{"arch": "gmlp", "model": "audio embedding model", "dataset": "synthesized solo parts of chorales (CocoChorales)", "train_examples": 39062, "gain_aug_db": 10, "time_shift_ms": 100, "input": "waveform_16khz", "targets": ["instrument"], "num_classes": 13, "embedding_dim": 64, "norm": "layernorm", "mlp_ratio": 3, "drop_path": 0.1, "wave_strides": [5, 2, 2, 2, 2, 2], "subsampling": 2, "layers": 14, "width": 384, "am_softmax_margin": 0.3, "am_softmax_scale": 30, "residual_init": "none", "optimizer": "soap", "beta2": 0.99, "lr": 0.0018, "beta1": 0.9, "shampoo_beta": 0.99, "eps": 1e-08, "precondition_frequency": 25, "max_precond_dim": 1536, "one_sided": false, "adamw_lr_other_params": 0.00094, "grad_clip": 1.0, "steps": 4000, "batch_size": 64, "epochs": 6.6, "lr_schedule": "linear", "final_lr_fraction": 0.05, "warmup_steps": 200, "weight_decay": 0.2, "adamw_weight_decay_other_params": 0}
Rows from block 9 of a small audio embedding model, named by matrix and row number. Rows with one number belong to one neuron. Each number is 500 + 40 x the weight over its row's rms, rounded and kept within 0 to 999. All counts start at 0. Numbers have three digits each.
After each neuron's rows are labels from the 100 clips, of 14976, where the neuron reaches its largest size: "strongest on" is what is common among them; "loudest" is the band of the loudest frequency at the time of the peak. Only what is clearly more common there than usual is listed. The data: synthesized solo parts of chorales (CocoChorales).
# u: gMLP up (value half) (model.blocks.9.mixer.u.weight, 576x384), inputs 240-287
# v: gMLP up (gate half) (model.blocks.9.mixer.v.weight, 576x384), inputs 240-287
# out: gMLP down (model.blocks.9.mixer.out.weight, 384x576, transposed), outputs 240-287

u.418:442577458440573467479574465497530529599507503549491471473495516437482425464445517506482439516494533489515446521529510549515471486526494459448424
v.418:564478494467489493455518540561513512618537524499493484520448455519434522497546571548534467522493407488457494531420511498473463504471534511560497
out.418:484466564508488495478460508552576458523490489451516485502547462495489511420515474553566405511498519484480523550459476521513548486471473480471539
strongest on: flute; note F5; note E5; note G5
loudest: 500 to 1000 Hz

u.371:545445485441535464465598496552445500547468495445556550458543413490451566527467568495540584485462540580511541575507499486465506490522486469430452
v.371:516500465524479483487605531476526558532550502562419475457453487495504494552514500452521528464489510591482459562530524475547494456512502505473439
out.371:480504568527450446531489517492515485439497545487417499463492469462414488419513458546515524508515464473463522495442494516446463454516484550483541
strongest on: trumpet; note D#5; note F5
loudest: 1000 to 2000 Hz

u.204:520513494428485559417500509501418546498443448452486480498485538586483472465561537469522507533490554505523449490555522554511527488482466466555520
v.204:427528552470505555549456528504537520476447484550495492480502504498491497552435464435466544511481554502509450583472456486528545532489507400531526
out.204:555423498445470474494529460452499483504506533478539562476491495510449516504528520527571444542469515480457456511563471411505476534465458542461495
strongest on: tuba; note C4; note A#3; note B3
loudest: 250 to 500 Hz

u.179:536472499511540467443437534436606461527476508574441506494511440545477497509498506557557498532493505496495547426482516567494435532523589502461545
v.179:440480493510445493436519495486462457494503533519478456549470467492468552498503501482480518486491434525544517483534439497582553516491497467441478
out.179:530504477477494447491466544489451583528549455476491506526483464520467533409568462427525453431479459529475495587463467508372580531523500469575415
strongest on: horn; note A#4; note A4; note G#4
loudest: 250 to 500 Hz

u.573:468450551465511568435479527535496535519473511489460494507481497542524440461512467519441547488537467553477495482523522570531498499500550430556416
v.573:510438515549515549515554478502496467464523533500527506438597478540475533396483497547482493494499570475481545493445491473486533431529528495515571
out.573:514429473559511502514488483434514577515529460509486519479497544496426563594445460448560516478488469422528495525509462551530488407508439544519486
strongest on: flute; note F5; note G5; note E5
loudest: 500 to 1000 Hz

u.135:504511471514549490500533516504548476496522513520480389503463494464486531463480588482586532571518463519486489471466474512489534524461525503411572
v.135:470526524461484567504421522544479469494498513482474569545553500453474460529431526538513539518540544530494538501476492467498456584508576527466474
out.135:552469549473475457471588495486497464433462510562416584528473491470480494540485390505483462531512525483499535513476528499572563500484610505408557
strongest on: viola; note D4; note F4; note D#4
loudest: 250 to 500 Hz

u.285:508469427511547489457499496499484494433443498388457434448491533438480532505557537492512495460523503496495517521454499469466520559467530481486494
v.285:493508479440555545468482492478473545469563443462485452504520500489499474547513502466428426500465552557525544533510489520582481498495545550514472
out.285:438501489497565485478470507555527554490443533526519549570499549496552516504520483573446565610520534523574502499436477456480438499484514483494481
strongest on: horn; note A4; note B4; note A#4
loudest: 250 to 500 Hz

u.343:486552521522524505472548502434483450528476539502518483475467536553490548514561483541529516562449432575497493485452451536487479447499512521514440
v.343:416529455530466507480494473541539426499473536496409462487485570447482544505528565507547512543531466521546501543555469460541514540436542486509472
out.343:563477499536517523469513471547452513476508502470491449517507522498510526468501494489497507473556550489513503511441500511545562596506487533468490
strongest on: viola; note F#4; note E4
loudest: 250 to 500 Hz

u.540:381573557528492530568446509437479506487562507559482495518489489518569506470482546497473514469514482501403477474492521478522525516511532483477496
v.540:520535505477548523493543546465454466422478559458514541493581568552507491555520492485546481520474493560493523556453509506484559543583441480506515
out.540:476560487520547508443471477581479523490440471480454565495468442521467481513528485465531540490538506505517441483506479488481492496526503545455546
strongest on: violin
loudest: 500 to 1000 Hz

u.564:415461451563493418485466510530475508472476521504493530502512508459469430482501452491528429481455521450483573494488460509414519497480516509487481
v.564:472548500468565443494556534465480578460514498561430497556472537544523555491540542434548528604529493552418532515459445437511466497557507500483478
out.564:535508501458593524437506431510534497483541511565530476552564488416466572533490518502490597445538518471494471513475466531566477461489498543466429
strongest on: trumpet; note E5; note F5; note C#5
loudest: 1000 to 2000 Hz

u.186:467515495473529490512587566555493438443500501509485501490502556505535521563492492519459500527507495503540463474470563497515488429522523510505515
v.186:484481388498529450555592412437506486462473493536495483522562570501473465473495457525455472445481516507510541491528506533493551452467525492460488
out.186:501481448582473457494495419545422512465523503575506430452368454525503486471506513537521507512484491486533514499459540517545495539502486488521485
strongest on: clarinet; note F#4
loudest: 250 to 500 Hz

u.338:509487525436515460452520431444523465464472464508555460453541447555545503488491485488490490482507544491420539512545506458538526507556516496525487
v.338:567559536539560452539491537535544527602463472466583465476435559533506499410531463504504449530539495485504477514421498486522464495465456384524517
out.338:465476522493417511503434500524523517492541550549354493517513455503461483531557541469513512494504472477513436537570494486523452454438530494475514
strongest on: saxophone
loudest: 250 to 500 Hz

u.19:499450424580506443546488539531498500455469428464521438441491483532516486536470478489474508554474547440551534498461545515540518499462483511497538
v.19:457502500508534457440541463540464484464501540527543465483524507491501474421509584508465531513469520460512457549556549506479513499546557465475443
out.19:441534484476517531486473469464469509491450494477516509464506488549482545448576472581478466429539492483435520482470520483499463509552488407536539
strongest on: flute; note F5; note D5; note D#5
loudest: 500 to 1000 Hz

u.65:571525466451466472561517450425523436470571551453565503500496476531509429531531433443468442538485548437446461490494490522510451489504537534570507
v.65:504430507500503538522505509468543519551510509446495523494388510511543521587507511461504448468505551481460461466461517523556488430482468495510495
out.65:466500487468572539492481535508530567522426552509425530492518523486486527482434433550475510506526437538526522437531461498507496450427512457460549
strongest on: horn; note B4
loudest: 250 to 500 Hz

u.93:539440463444481470469468525506560554470471510482445458533533513518449453534485513588551544556468558484517524488545559545497500444561460446548520
v.93:487505493478523483532510539503528545540559442566499545549477491517485501523454455486549501461473473421501546527449580489483504481586524437462463
out.93:542551584527498557571505472471499409508532526481578526449489536472511511497482480543462428452535586499496492516471500486533524527464491522563492
strongest on: tuba; note C4; note A#3; note B3
loudest: 250 to 500 Hz

u.293:504591440446550566458481449554467527538523514485481440482550492427532573457526492472536447494536479493490446572487578514497471568468501520515494
v.293:505454569541569477542512537469494493537486499487436481434530476533512517443513530451522385479462523460556500524503515409530489483431560497509480
out.293:520554578572456572499456493428527457550528405551529464555481565556489511559506505476520460524462459507564537518498493552446466439570479550482480
strongest on: clarinet; note F4
loudest: 250 to 500 Hz

u.0:449498462562514481493473479498546507501512460529510456497448440508553543444535516504530498484489441533504480486504399456416465480568462523538454
v.0:508541485559478524478528557514485504460537501540479545482554476503481531460443471485471416451459454430482501494545478514484544545452484494490592
out.0:496437555498419446491508456459538482448542524478438521530508542486392527508520466517500415494511577549473557485522475484515454453500571466520438
strongest on: clarinet; note F4; note E4
loudest: 250 to 500 Hz

u.492:520451477434511503485511552448464502423447500472504517431483467514446485516503516516483519484517469492526527512487563503542487505481519455546522
v.492:483486506565489475527505498502509468472444537526526521521483495558473505455543484525484496453503485494502522459456465537415470552481500536501490
out.492:490510501500481457495471502473517493549504575476418533582434505470500552530444543387522515432551550527538554457483515466529546481515504478461468
strongest on: oboe; note A#4; note C5; note B4
loudest: 1000 to 2000 Hz

u.140:530528510548523514448544501452456538546429538445459521506498482496505510425519549460446527473463506504470478508533443475429508542523531491475416
v.140:497491508503484583456443512554397534381512574540443445480545507514414569482477513483508500534534549539570504425528461510528501519474592547515551
out.140:498511517510537538480469469515549551553556562461484477540516459501500480540423487500487521495518487536448510453532498504573509507502564503454502
strongest on: viola; note F4; cello
loudest: 250 to 500 Hz

u.303:516496490533470540475474495510529443520503506506605519497578494519478510478519478514543516483558476539480518561435572458503519516533493574479573
v.303:482503467542553459508478460563422464512430454444409544487566478467493491582518446589486546460446509494442482529546523481442517480504518490487495
out.303:490450508446423536512570562467540444426476492535408488472470462471489437523536512516489416499515428565561493487543488462524483435543487516529501
strongest on: violin; note C#5; note A#4
loudest: 500 to 1000 Hz

u.3:486506548543525472499529480475481515493519480478548470528514532506513478435441526436524477465544439472541474512523524517563496520430498528419405
v.3:503478512574552494495434510524429584537535508495445510566481487471496445458535443456552490447488533568503509502585486580464492519533520461509505
out.3:512483464487448536456524510533511452509474540498502465526532540473588505483523507555506515512413442487521513502486435488439453470494560520478486
strongest on: trumpet
loudest: 1000 to 2000 Hz

u.170:534549503519484495476423385520497477575518541508509465516550457528561512634413507539530455493554562560483479515429556496531481463461455478494504
v.170:496534482474515528499514487506549493559480513440522529581474534445460533534515524607490479475492443524462536554443442532519576535464514536524475
out.170:539446481471502506525461533499514524530527523453518547471515504493511376526555518528474592468474512541487443456573501451408488455445454445585535
strongest on: oboe; note C5; note A#4; note A4
loudest: 1000 to 2000 Hz

u.388:527514568490470534535483526558464469556494502453436464531454429505492511500591497408532474538489499586435485531487508549549495527510436468488452
v.388:469482578493499440527466521504466533509506536504455488482555489538468440596541412426473548521535484491452570469550491454517457470569524500510497
out.388:483488467467460532424526617444534526502452544484542447493500496444522551524515441559484544582519477493586462470528491420508497454453617500457502
strongest on: viola; note F4; note D#4; note E4
loudest: 250 to 500 Hz

u.463:459547454480543526515547532527496557456527500495526431547488465539480514574544430492492546562486463544473491601549481425536478485519551504520513
v.463:504487538582512451473525542504595547529532467417510450483501424466600489484552516457497504563484514467509530472513544476515527540480546504501520
out.463:467500544477497559509510476508428483481440436506483527559481427549497527463550503400420423479510509570543516498565542621442599436508504558480484
strongest on: trombone; note F4; note D#4; note F#4
loudest: 1000 to 2000 Hz

u.163:533531396411514470446516508551554499428545425458462480446466504513513490528466526523578505509463462440508430558475510516504500535468488526499450
v.163:478547538555424495482539517442577543481499468404548469521478462576510490441479479454589476491585521562474512539485518468522484580506432502411483
out.163:415490555470495511477440508454476507570455534505502621529405552506440557509525510528471405491507500571478514536489427536444534486519532409565470
strongest on: flute; note D#5
loudest: 500 to 1000 Hz

u.346:542457472472516504458507421516487591536577560545566434434501468419545491517508475478461513482450512485471508540489481443433504505510539462524484
v.346:475440543561480529495626422454489602498470502556526405453428501498441455459508491510479517498496418529521490472568486512563522507530502499446455
out.346:478501503524427586532509509497475486532472508533479582484581443508542513503468491464502486442455472488508496469477539555583491461525521504458494
strongest on: viola; note D#4; note F4
loudest: 250 to 500 Hz

u.286:508538547518513580530490515457502510520471447525537452433488555569435472445485471511461494538463523448428524502501504526493512471541496517529464
v.286:520565543508508556496452515488475533491511547506511495508556465496480472491502517437533471550511543479473539482502548534464513512486491549494532
out.286:464504522551530412523530506562525484498495455521466503500514473438546539515502488480488499494548520453590437478495557564460519474458518499521482
strongest on: tuba; note A#3; note C4; note B3
loudest: 250 to 500 Hz

u.489:475569524460456434458451497522555476473482574523420505517486423439472407541441434448473546493480490498495507587514503544524573510514455517568479
v.489:576509548520500531493482474513514476515533519488544458443549414504470559562421475488471527463498526477512506493452493535460511498570441524433426
out.489:557504504510501515497516523521479555523544474510461420487555540496540537526558532504470435527454494522469559476507524514425537503527571474507570
strongest on: tuba; note G3; note A3; note A#3
loudest: 250 to 500 Hz

u.143:474447448406474481514587443559522545524461388528505446508479535504473508530526457523394457507519507514458518595545457490514522477596496455461485
v.143:433569523515538521521479467489565527491586458525467554451516454446452543499499535518535473456507487481434532524496506495467506482471528519493468
out.143:547514487523547490562498500519568492492558477472525518477567544502505538462483474468499481513459549518535545462420491512513528507487451505485516
strongest on: oboe; note B4; note A#4; note G#4
loudest: 1000 to 2000 Hz

u.387:459480528500493483525472497430503527548544606471416475464500563544558502446478523489502514446522540528435525475482557497518527522522547532500489
v.387:478539546561494531417491545440490414469506511513463533432506551574546474434580545489445560489516573550531482540536492486538517559549460392447514
out.387:481432539424484522533509509576493463477451480532556522509451445398523572613562513570461552553456475464506481581510438527471530466508519497524481
strongest on: clarinet; note F4; note G#4
loudest: 250 to 500 Hz

u.207:485535476449417533579558576518413457501480585458505535511577588524478518495488517549526470483484511543497461445577516491435565503422485470448509
v.207:503481466438474567508525476551543506516523399424534476454551470524492546598520505447462480515491558495494519513460528473502488550490514475500518
out.207:449450507534501461532526523531470526443533516520543510598428508551484436518505492526493529532482515485430491561464492519529521536469462487510500
strongest on: clarinet; note F4
loudest: 250 to 500 Hz

u.147:478546510391507449524499562544546517460504506505570491450499585476471468532429432474493425561429479488469443528468471469516531486487554472547527
v.147:531437481493557489485523486487502597511513493480472526543471495528525544467525462414493541524510519476453476518516470522531536469556496492489542
out.147:494479486478532490452530522520554414494543415518455464511526498499540514522481545485544542486540499454480503480510514473450485441540433516545483
strongest on: horn; note G#4; note A4
loudest: 250 to 500 Hz

u.360:424467526532462493467454541477533398455446590548554504478494518570561474492511513512524493466457523455507515507480461578529461458582450485467551
v.360:532452510537486514526503436478545491556508581470448555506553562444547522507449520485534559505472510430450414523439464408590469515488491533466474
out.360:473525522487533447575483519458434511474458486480494476551486466442459528490508501523543516547550522447548467494508570552450562510486598494505423
strongest on: oboe; note A#4; note C5
loudest: 1000 to 2000 Hz

u.98:560478558509460451542524504529595474569511505597585455490531426455499523472488461512446583467445518448561513461493507500525562418480459487569536
v.98:428528451444515472506518436521491445448506467472519539555541437525503463460492488511508547471488565471583494551478528466443496497540512555561498
out.98:535456464517557489485560514526450504510462414409406535514518555513467482486465463430566513447515470540445515420579454515504414524522570509457465
strongest on: trumpet; note F5; note D#5; note D5
loudest: 1000 to 2000 Hz

u.502:460440450512518460507480451510492572473430502562446501494438470477494506565526454657516474504439517530496436478515488466508584511546524508540480
v.502:502486438523516496458527580457550503530543530475578454500502513536436535517507451463491468555475472529514557534449443570541425493500541536500455
out.502:473446534473509536467458545497438522460559475507464474541535558464478593496515518473493475475527582436531468466460497545539416492524466547478479
strongest on: horn; note C5; note C#5; note A#4
loudest: 500 to 1000 Hz

u.198:518548444456539421485491532488491477589528538458467500515439556482448448569521458494520538509493541551587516494581533452474432544434476542577410
v.198:563432516518513544477614509471550460512483476515499461460388527485526475552468550482561493499571421459453535469503521520516516515475414445503575
out.198:512555506513521470513426472433540488449493492500483470577526473479501493458519489510492493479527484444538593511399496503532419424468510538506421
strongest on: trumpet; note D5; note F5; note D#5
loudest: 1000 to 2000 Hz

u.4:542577449571528525469526498410425452499500443460543472509483506566483507486509597516467466529533442571466543565505505528490515455475385519474529
v.4:442554577521452475484521478464515485473483575457475443431521487577471457515569563490495520479521511496518425495513512482458457518469458495528475
out.4:472558551491517451529468487484599553504514466519477546515545453529495522525539574523555513593481532485490469493536434531468598463531526449548465
strongest on: trumpet; note G5; note F5; note D#5
loudest: 1000 to 2000 Hz

u.409:493433453529543534482513492550470563520546449485525505504476446538502549473565486574472432478509505520511493483504474536467435526527492473525547
v.409:506467426477506470443510526546521551521481534524528508503525567521588497480492526490458414496457526520508497529503523506452434500525438438549514
out.409:501453497503464516527527514436552525467422553505518479525510562452449545576465459509550466454479472512406557561524501442409483545487480551505491
strongest on: horn; note A#4; note A4; note B4
loudest: 250 to 500 Hz

u.148:472559485497505499488449420533503495449453494479490415521498527511460521474476464460545470464578591530506489457538477454504513462529490492540550
v.148:519503492542515485494484460461494481582510477457564568529531485471523472490493491459508543456588531521481552540564531532506502484494454541521505
out.148:513512451535529504476572547581514488440505566407464476483483501484458567507476513558473562581511495561504408499493548528547514540514435492483474
strongest on: viola; note D4
loudest: 250 to 500 Hz

u.210:420453483499517493444512416538539486520538523488535522498570552524552491546582566540524508490474529470553469518430530468483512535553503545444559
v.210:554485511454429516544492500495534491532455544486507398536609488495522553515501587462527553473491533547491477465555443513515433446519507500523517
out.210:520495540423472563518585525501480501556451453431498479509446400450514504556486496546449498518508453530553515519531518479535461548485493501550463
strongest on: trombone; note F4; note D4
loudest: 1000 to 2000 Hz

u.355:497492484479480546543495501553488525508560501492520483500504504480518524468526495550558465456505475572459481557548492513494543504484495511473493
v.355:554445478482471559547499494587463421502492499471511432472401552601441470515487536478530525486508546482557510530510483502522503395455559483521531
out.355:521403564432473595494575519549497493533469531516520512504513493531549487526556458501472480510482440468443505535528440446489464495461550551502445
strongest on: flute; note D#5; note F5; note E5
loudest: 500 to 1000 Hz

u.125:516548503498480508509463461571622465578587479499562486491457516499424509535536465473470462481438486495499477515509519506453508517462466503475535
v.125:543522437507490499426468512472503449465499515473544501525534492539579506566548534487492595536508481535485521525517497464518538507466487613502426
out.125:527507526497534487503465475411454505589505546514519492447479542481449549512446549428495519485550493533439544468508444477523483485465488564491434
strongest on: viola; note F4; note D4; note D#4
loudest: 250 to 500 Hz

u.520:507494489503453476561508448430519470533456532468533513484501423480523553541489444467516504502501512471549566478494433481451499548498523449541542
v.520:517501521410445446497464445483460489438496539501484521512473500576539508435518516506508526570511504551520611457532511465490445474406489484484496
out.520:463521457562447549505561506495505448447477474497508456524473582481541463494510489509530481519521512526492421453537514515535558481531536500520498
strongest on: oboe; note B4; note C5; note C#5
loudest: 1000 to 2000 Hz

u.244:526456461415506551414532515497439511533529537515519493523467534445491503462480527556511544524460509549524554500440515511447545493577544491514542
v.244:507490500527511489507456506537518496517533533515531488475510488494522561491478505512540491527602486576546504488461550493543581443480482477514492
out.244:558501565474433490578521507520506548482594533522451477481574484499495462591488443520510547503507540520453538465493502464511513452488465514542483
strongest on: oboe; note C5; note A4; note B4
loudest: 1000 to 2000 Hz

u.203:536497544519473485500502510515429549552501562517513584561466512475447510444536456566549576489467540459540492410523527512451517508520563582447595
v.203:542466414516549474576539530525508513550436550530434505552533463497497481583510559454496512429461542498407477484549578506478440475491520537535420
out.203:471493465513553486540486486538511394493483507527572509523459501494532502434500507431511424492487436429520515481537473480516511491472428518461410
strongest on: clarinet; viola; note F#4; note D#4
loudest: 250 to 500 Hz

u.54:586523469526520546504460551477490472472537537483514488536474543519550525492443484462458520457514476500498469492457508536548492456482504446520523
v.54:519486536469457525443472465490414539463556504517492471539495522481500528563534444582498594458527516524471550550462468466594522499487468446487519
out.54:516536512491562496459492495485568480438459462439446535536566416468507493475538536569525481470537478482503522467462486541511520555490498498463472
strongest on: trumpet; note F5; note F#5; note D#5
loudest: 1000 to 2000 Hz

u.428:434473548476520495417499510432521498528532526480567498535491540524487471500540467492571599489486482510508502493508482507502474541413557519539532
v.428:543495484527497395542485504495541455531506446514439533513460503534517473529446490532527525475513424509550454488473538504483520474484486431460446
out.428:485517542513493433552495492578457460549510393459469568497558468445511541493536445469552434552479543525442482476462404456499476510548429468514514
strongest on: clarinet; note F4; note G4
loudest: 250 to 500 Hz

u.432:575458492535574484428502451463590479530456494521525440504541511412475477484488542555467461510469522491469580551418475490573510521501534447499471
v.432:530474560516461513490473505490431366509517551508475448527495455506556438493461438547460515474488515453464506442566524541454522522547489504534489
out.432:502496465557537494495515532510442533505489519404421489458494527470518501504497476519566542489521481558467574481595521502483374514590513455481469
strongest on: saxophone; tuba
loudest: 250 to 500 Hz

u.246:529522445490451429459473579544517462529511485552484480475523488470561556563478505518561458513451540494439442473487501475495508537500476436577547
v.246:550430570531553472529505543434485511506495498495533441494463546484517453493517491520465490490448477461461523500413518493544502444497512522591573
out.246:511487502465506561593547471479522506450524504512478476562564510510487493491492559496497510506499507485476520501520522475545443493520450514506529
strongest on: cello; note A#3; note A3; note C4
loudest: 250 to 500 Hz

u.156:507502469446507475512508489451561474483496478432530481548518535467446490495468475499510535496560500502469489531461549471562429536420450492544476
v.156:486504452378449422487483491502552488518533518581502510498509510526470506560436465490534512494485531446472504527503599482474467518530543426517576
out.156:449549506484526480472450422543470409465465534436469526468577465471629448430509470493488548560476494495591505427549519495440534476585414512539591
strongest on: oboe; note A#4; note C5; note C#5
loudest: 1000 to 2000 Hz

u.193:498524533462527557538451498521431493584491533436552511539417478420461504523481432562519489520552483486473495531437488549539558519527432536499439
v.193:516393478494530487518438401541519434510492501510536500523477565547556534481484437520510529543512617519547544463537560464480507411537538533482492
out.193:517540439551456427467527444467516457443443549516454494459515492581534436427524521551507487487453466522495520445495474486571544480457411435476475
strongest on: cello; note C4; note B3; note A#3
loudest: 250 to 500 Hz

u.139:556479509435441482495485487582501512426532507531463489515525542602437502545609543477550508551483479495376443500489534438540532482450501493465552
v.139:518508440583486495499414554600482442499500511506420451516510564493480567460544518497490428482589523497469461555512564582497498546512520492512502
out.139:574491474510514544548492554472500507539448437499479494490511535421567521508479409520491485449479481509518445502506483514459499467555532477502446
strongest on: flute; note F5; note D#5; note D5
loudest: 500 to 1000 Hz