{"norm": "layernorm", "mlp_ratio": 3, "wave_strides": [5, 2, 2, 2, 2, 2], "one_sided": false}
Rows from block 11 of a small audio embedding model, named by matrix and row number. Rows with one number belong to one neuron. Each number is 128 + 24 x the weight over its row's rms, rounded and kept within 0 to 255. All counts start at 0.
After each neuron's rows are labels from the 100 clips, of 14976, where the neuron reaches its largest size: "top examples" is what is common among them. Only what is clearly more common there than usual is listed. The data: synthesized solo parts of chorales (CocoChorales). In brackets: how many of the 100, against the usual share in percent.
# u: gMLP up (value half) (model.blocks.11.mixer.u.weight, 576x384), inputs 86-128
# v: gMLP up (gate half) (model.blocks.11.mixer.v.weight, 576x384), inputs 86-128
# out: gMLP down (model.blocks.11.mixer.out.weight, 384x576, transposed), outputs 86-128

u.507 [ 77 158 145 139 131 119 150  68  93 155 107 130 149 163 103 119  80 127  84 179 144 140 113 109 126 163 131 147 133 146 146 101 142 122  93 103 169 117 134 144 115 105  96]
v.507 [108 125 132  47 147 123 136 104 149 144 172 147 103  92 108 139 130 118  96 137  76 101 109 101 164 127 154 152 116 144  98 115 157 110 136 156 129 142 127 147 135 134 137]
out.507 [129 121 154 103 138 139 132 132 145 110 164 157  98 123 151  84 118 161 108 162 164 142 118 114 168 124 128 138 135 105  93 137 166 207 157 141 133 119 171 119 117 176 146]
top examples: saxophone (33 vs 1.7)

u.71 [107  86 116 171 159 108 111 114 132 178 110  87 120 131 119 128 109 162 106 103 141 131 143 132 113 155 146 104 166 119 148 129 162 120 164 143  94 122 133 100 173 103 169]
v.71 [152 116 138 123 106 128 116 124 178 126 124 116 118 152 119 148 147 154 102 135  98 112 138 144 146 159 131 132 136 136 161 134 115 148 116 129 114 104 102 118  68 108 108]
out.71 [140 128 150  86 128 134 170 108  98  95 119 143 103 120 118 106 140  97 115 134  93 125 134 142 120 125 103 115 139 106 130 109 115 149 112 126 139 142  83 161 130 117 145]
top examples: oboe (43 vs 7.3); flute (33 vs 8.4); note B4 (25 vs 9.4)

u.122 [ 82  86  97 121  71 144 148 116 153 178 132 144  84 151 130 124 104 123 141 135 114 118 155 114 169 156 131  97 119 142 136  86 185  94 129 130 100 157 147 101 146  97 150]
v.122 [105 143 152  91 135 127 161 144 142 146 105 100 169 130 137  69 118 120 126 186 147 105 117 112 117  88 145  95 124 110 108 126  96 111 166 144 141 108 106 140 145 159 121]
out.122 [123 131 150 128 144 141 158 108 108  88 143 134 154 121 174 108 128 127 154 158 149  49 132 112 146 117 156 193 106  52 105 128 111 149 135 143 112 125 108 132 121 163  72]
top examples: saxophone (57 vs 1.7); flute (31 vs 8.4)

u.59 [ 89 134 134 135 140 147 163  81 134 161 144 140 120 129 145 125 152  86 167 142 170 103 140 117 130 126 100 124 161 137  80 132  98 135 110 128 157 107 146 108  82 140 137]
v.59 [193 133 113 131 135 144  88 118 146 111 121 162  99 157 173 135 124 157 114 110 104 161 133 154  95 155 155 105 153 124 144 127 107  77 161 185 163 131 131 132 123 139 136]
out.59 [ 97  84 118 113 107 166 154 125  83 104 115 174 123 160  94 150  98  89  88 102 117 115 130 140 136 110 164 133 147  73 125 150 127 109 131  95  88  77 137 137 128  84 157]
top examples: oboe (54 vs 7.3); cello (27 vs 9.6)

u.51 [130 153 116 124 105 126  81 138 109 123 121 139 144  93 154 128 175 151 122 129  92 120 129 137 145 130 127  70 105 109 144 159 122 121 158 119 194 122 109  90  90 102 172]
v.51 [128 160 140 124  92 112  88  93 131 120 117 181 119 112 167 130 106 132 109  88 121 144 108 122 115 164 117 126 117 149 170 176 131 109 156  84 110 127 166 109 109 117 126]
out.51 [ 77 141 102 185 150 130 135 110 173 153 136 123 113 117 135 155 125 133 132 147 114 140 141 131  99 134 125 147 118  81 118 146  90  85 161 120 136 147 156 115  91 152 131]
top examples: oboe (99 vs 7.3); note A#4 (35 vs 10.5); note C#5 (34 vs 9.7); note B4 (30 vs 9.4)

u.168 [188 145 133 136 123 171 114 133 133 124 140 136 124 193 145 135 115  95 158 106 119 159 125 160 128 123 120 133 153 138 129 119 151  92 114 161 120 112 132 141 130 109 136]
v.168 [132  99 145  98 110 102  91 149 124 112 157 163 139 127 149 118 164 112 138  97 100 129 134 125 126 109 164 151 108 119 131 142 190 161 136  94 137 126 139 117 142 102 125]
out.168 [132 165 126 147  86 144 127 113 150 132  88 118 135 152 104 119 147 139 105 109 138 110 118 113 159 139 108 125  98 129 130 153 113 120 173 118 157 111 138  87  86 133 122]
top examples: oboe (96 vs 7.3); note A#4 (37 vs 10.5); note C5 (36 vs 10.2); note C#5 (28 vs 9.7)

u.310 [104 121 116 118 169 129 142  98 137 154 144 155  83 123 116 125 149 130 108 130 135 153  82 119  93 119 148 152 111 125 120 144 116 156 130 105 128  89  75 103 129 121 155]
v.310 [116 111 148 139 104 101 121 156 106 117 142 145 167 188 169 165 162 119 151 146 112 133 100 175 151 130 146 101 109 110 124  98 120 128 125 138 129 147  88 168 109 173 117]
out.310 [ 82 111 156  67 142 124 120 165  98 119 142 127 115 107 139 140 112 123 166 134 115 116 175 127 141 111 141 138 148 143 110 137 157 114 121 160 112 116 100 126 119 145 127]
top examples: oboe (73 vs 7.3); note C5 (29 vs 10.2); note B4 (25 vs 9.4)

u.53 [138 107 127 172 126 121 124 125 114 140 139 120 106 145 122 101 150 163 166 131 166 129 164 164 125 100 136 139 116 149  92 131 129 142  81 167 129 112 135 145 200 149 117]
v.53 [ 98  93 120 117 108 187 124 108 134 129 151 146 144 116 109 161 157 113 156  92 104  95  96  93 126 148 129 175  86 131 152  94 106 136 149 136 112  96 132 122 132  96 128]
out.53 [136 143 128 136 154 119 140 132 122 111 101 129 113 140 150 125 124 105  94 127 129 179  99 118 123  99 163 134 134 162 148 157 162  87 132 115 144 154 162 127 114 138 109]
top examples: saxophone (100 vs 1.7); note F4 (27 vs 9.2); note F#4 (25 vs 8.5)

u.14 [131 139 105 148 154 134 165 159 117 131 136 115  77 172 160 138 170 154 185 171 138 126 144 107  89 128 109 130 126 143 107 144 125 161 130 149 145 175 118 116 129 134  86]
v.14 [112 127 193 157 127 143  77 103 129 176 143  91 143 135 143 132 149 154 105 147  93  97 154 101  98  95 126 149 137 158 171 167 145 105 163 105  96 124 151  88 108 164 124]
out.14 [143 163 154  88 114  89 194 116 135 169  99 107 123  92 138  94 115 145 147  89 121 116 134 162 135  84  97 122 116 131 138  91 134 126 153 116 116 108 111 136 117  91 118]
top examples: saxophone (98 vs 1.7); note A#4 (33 vs 10.5)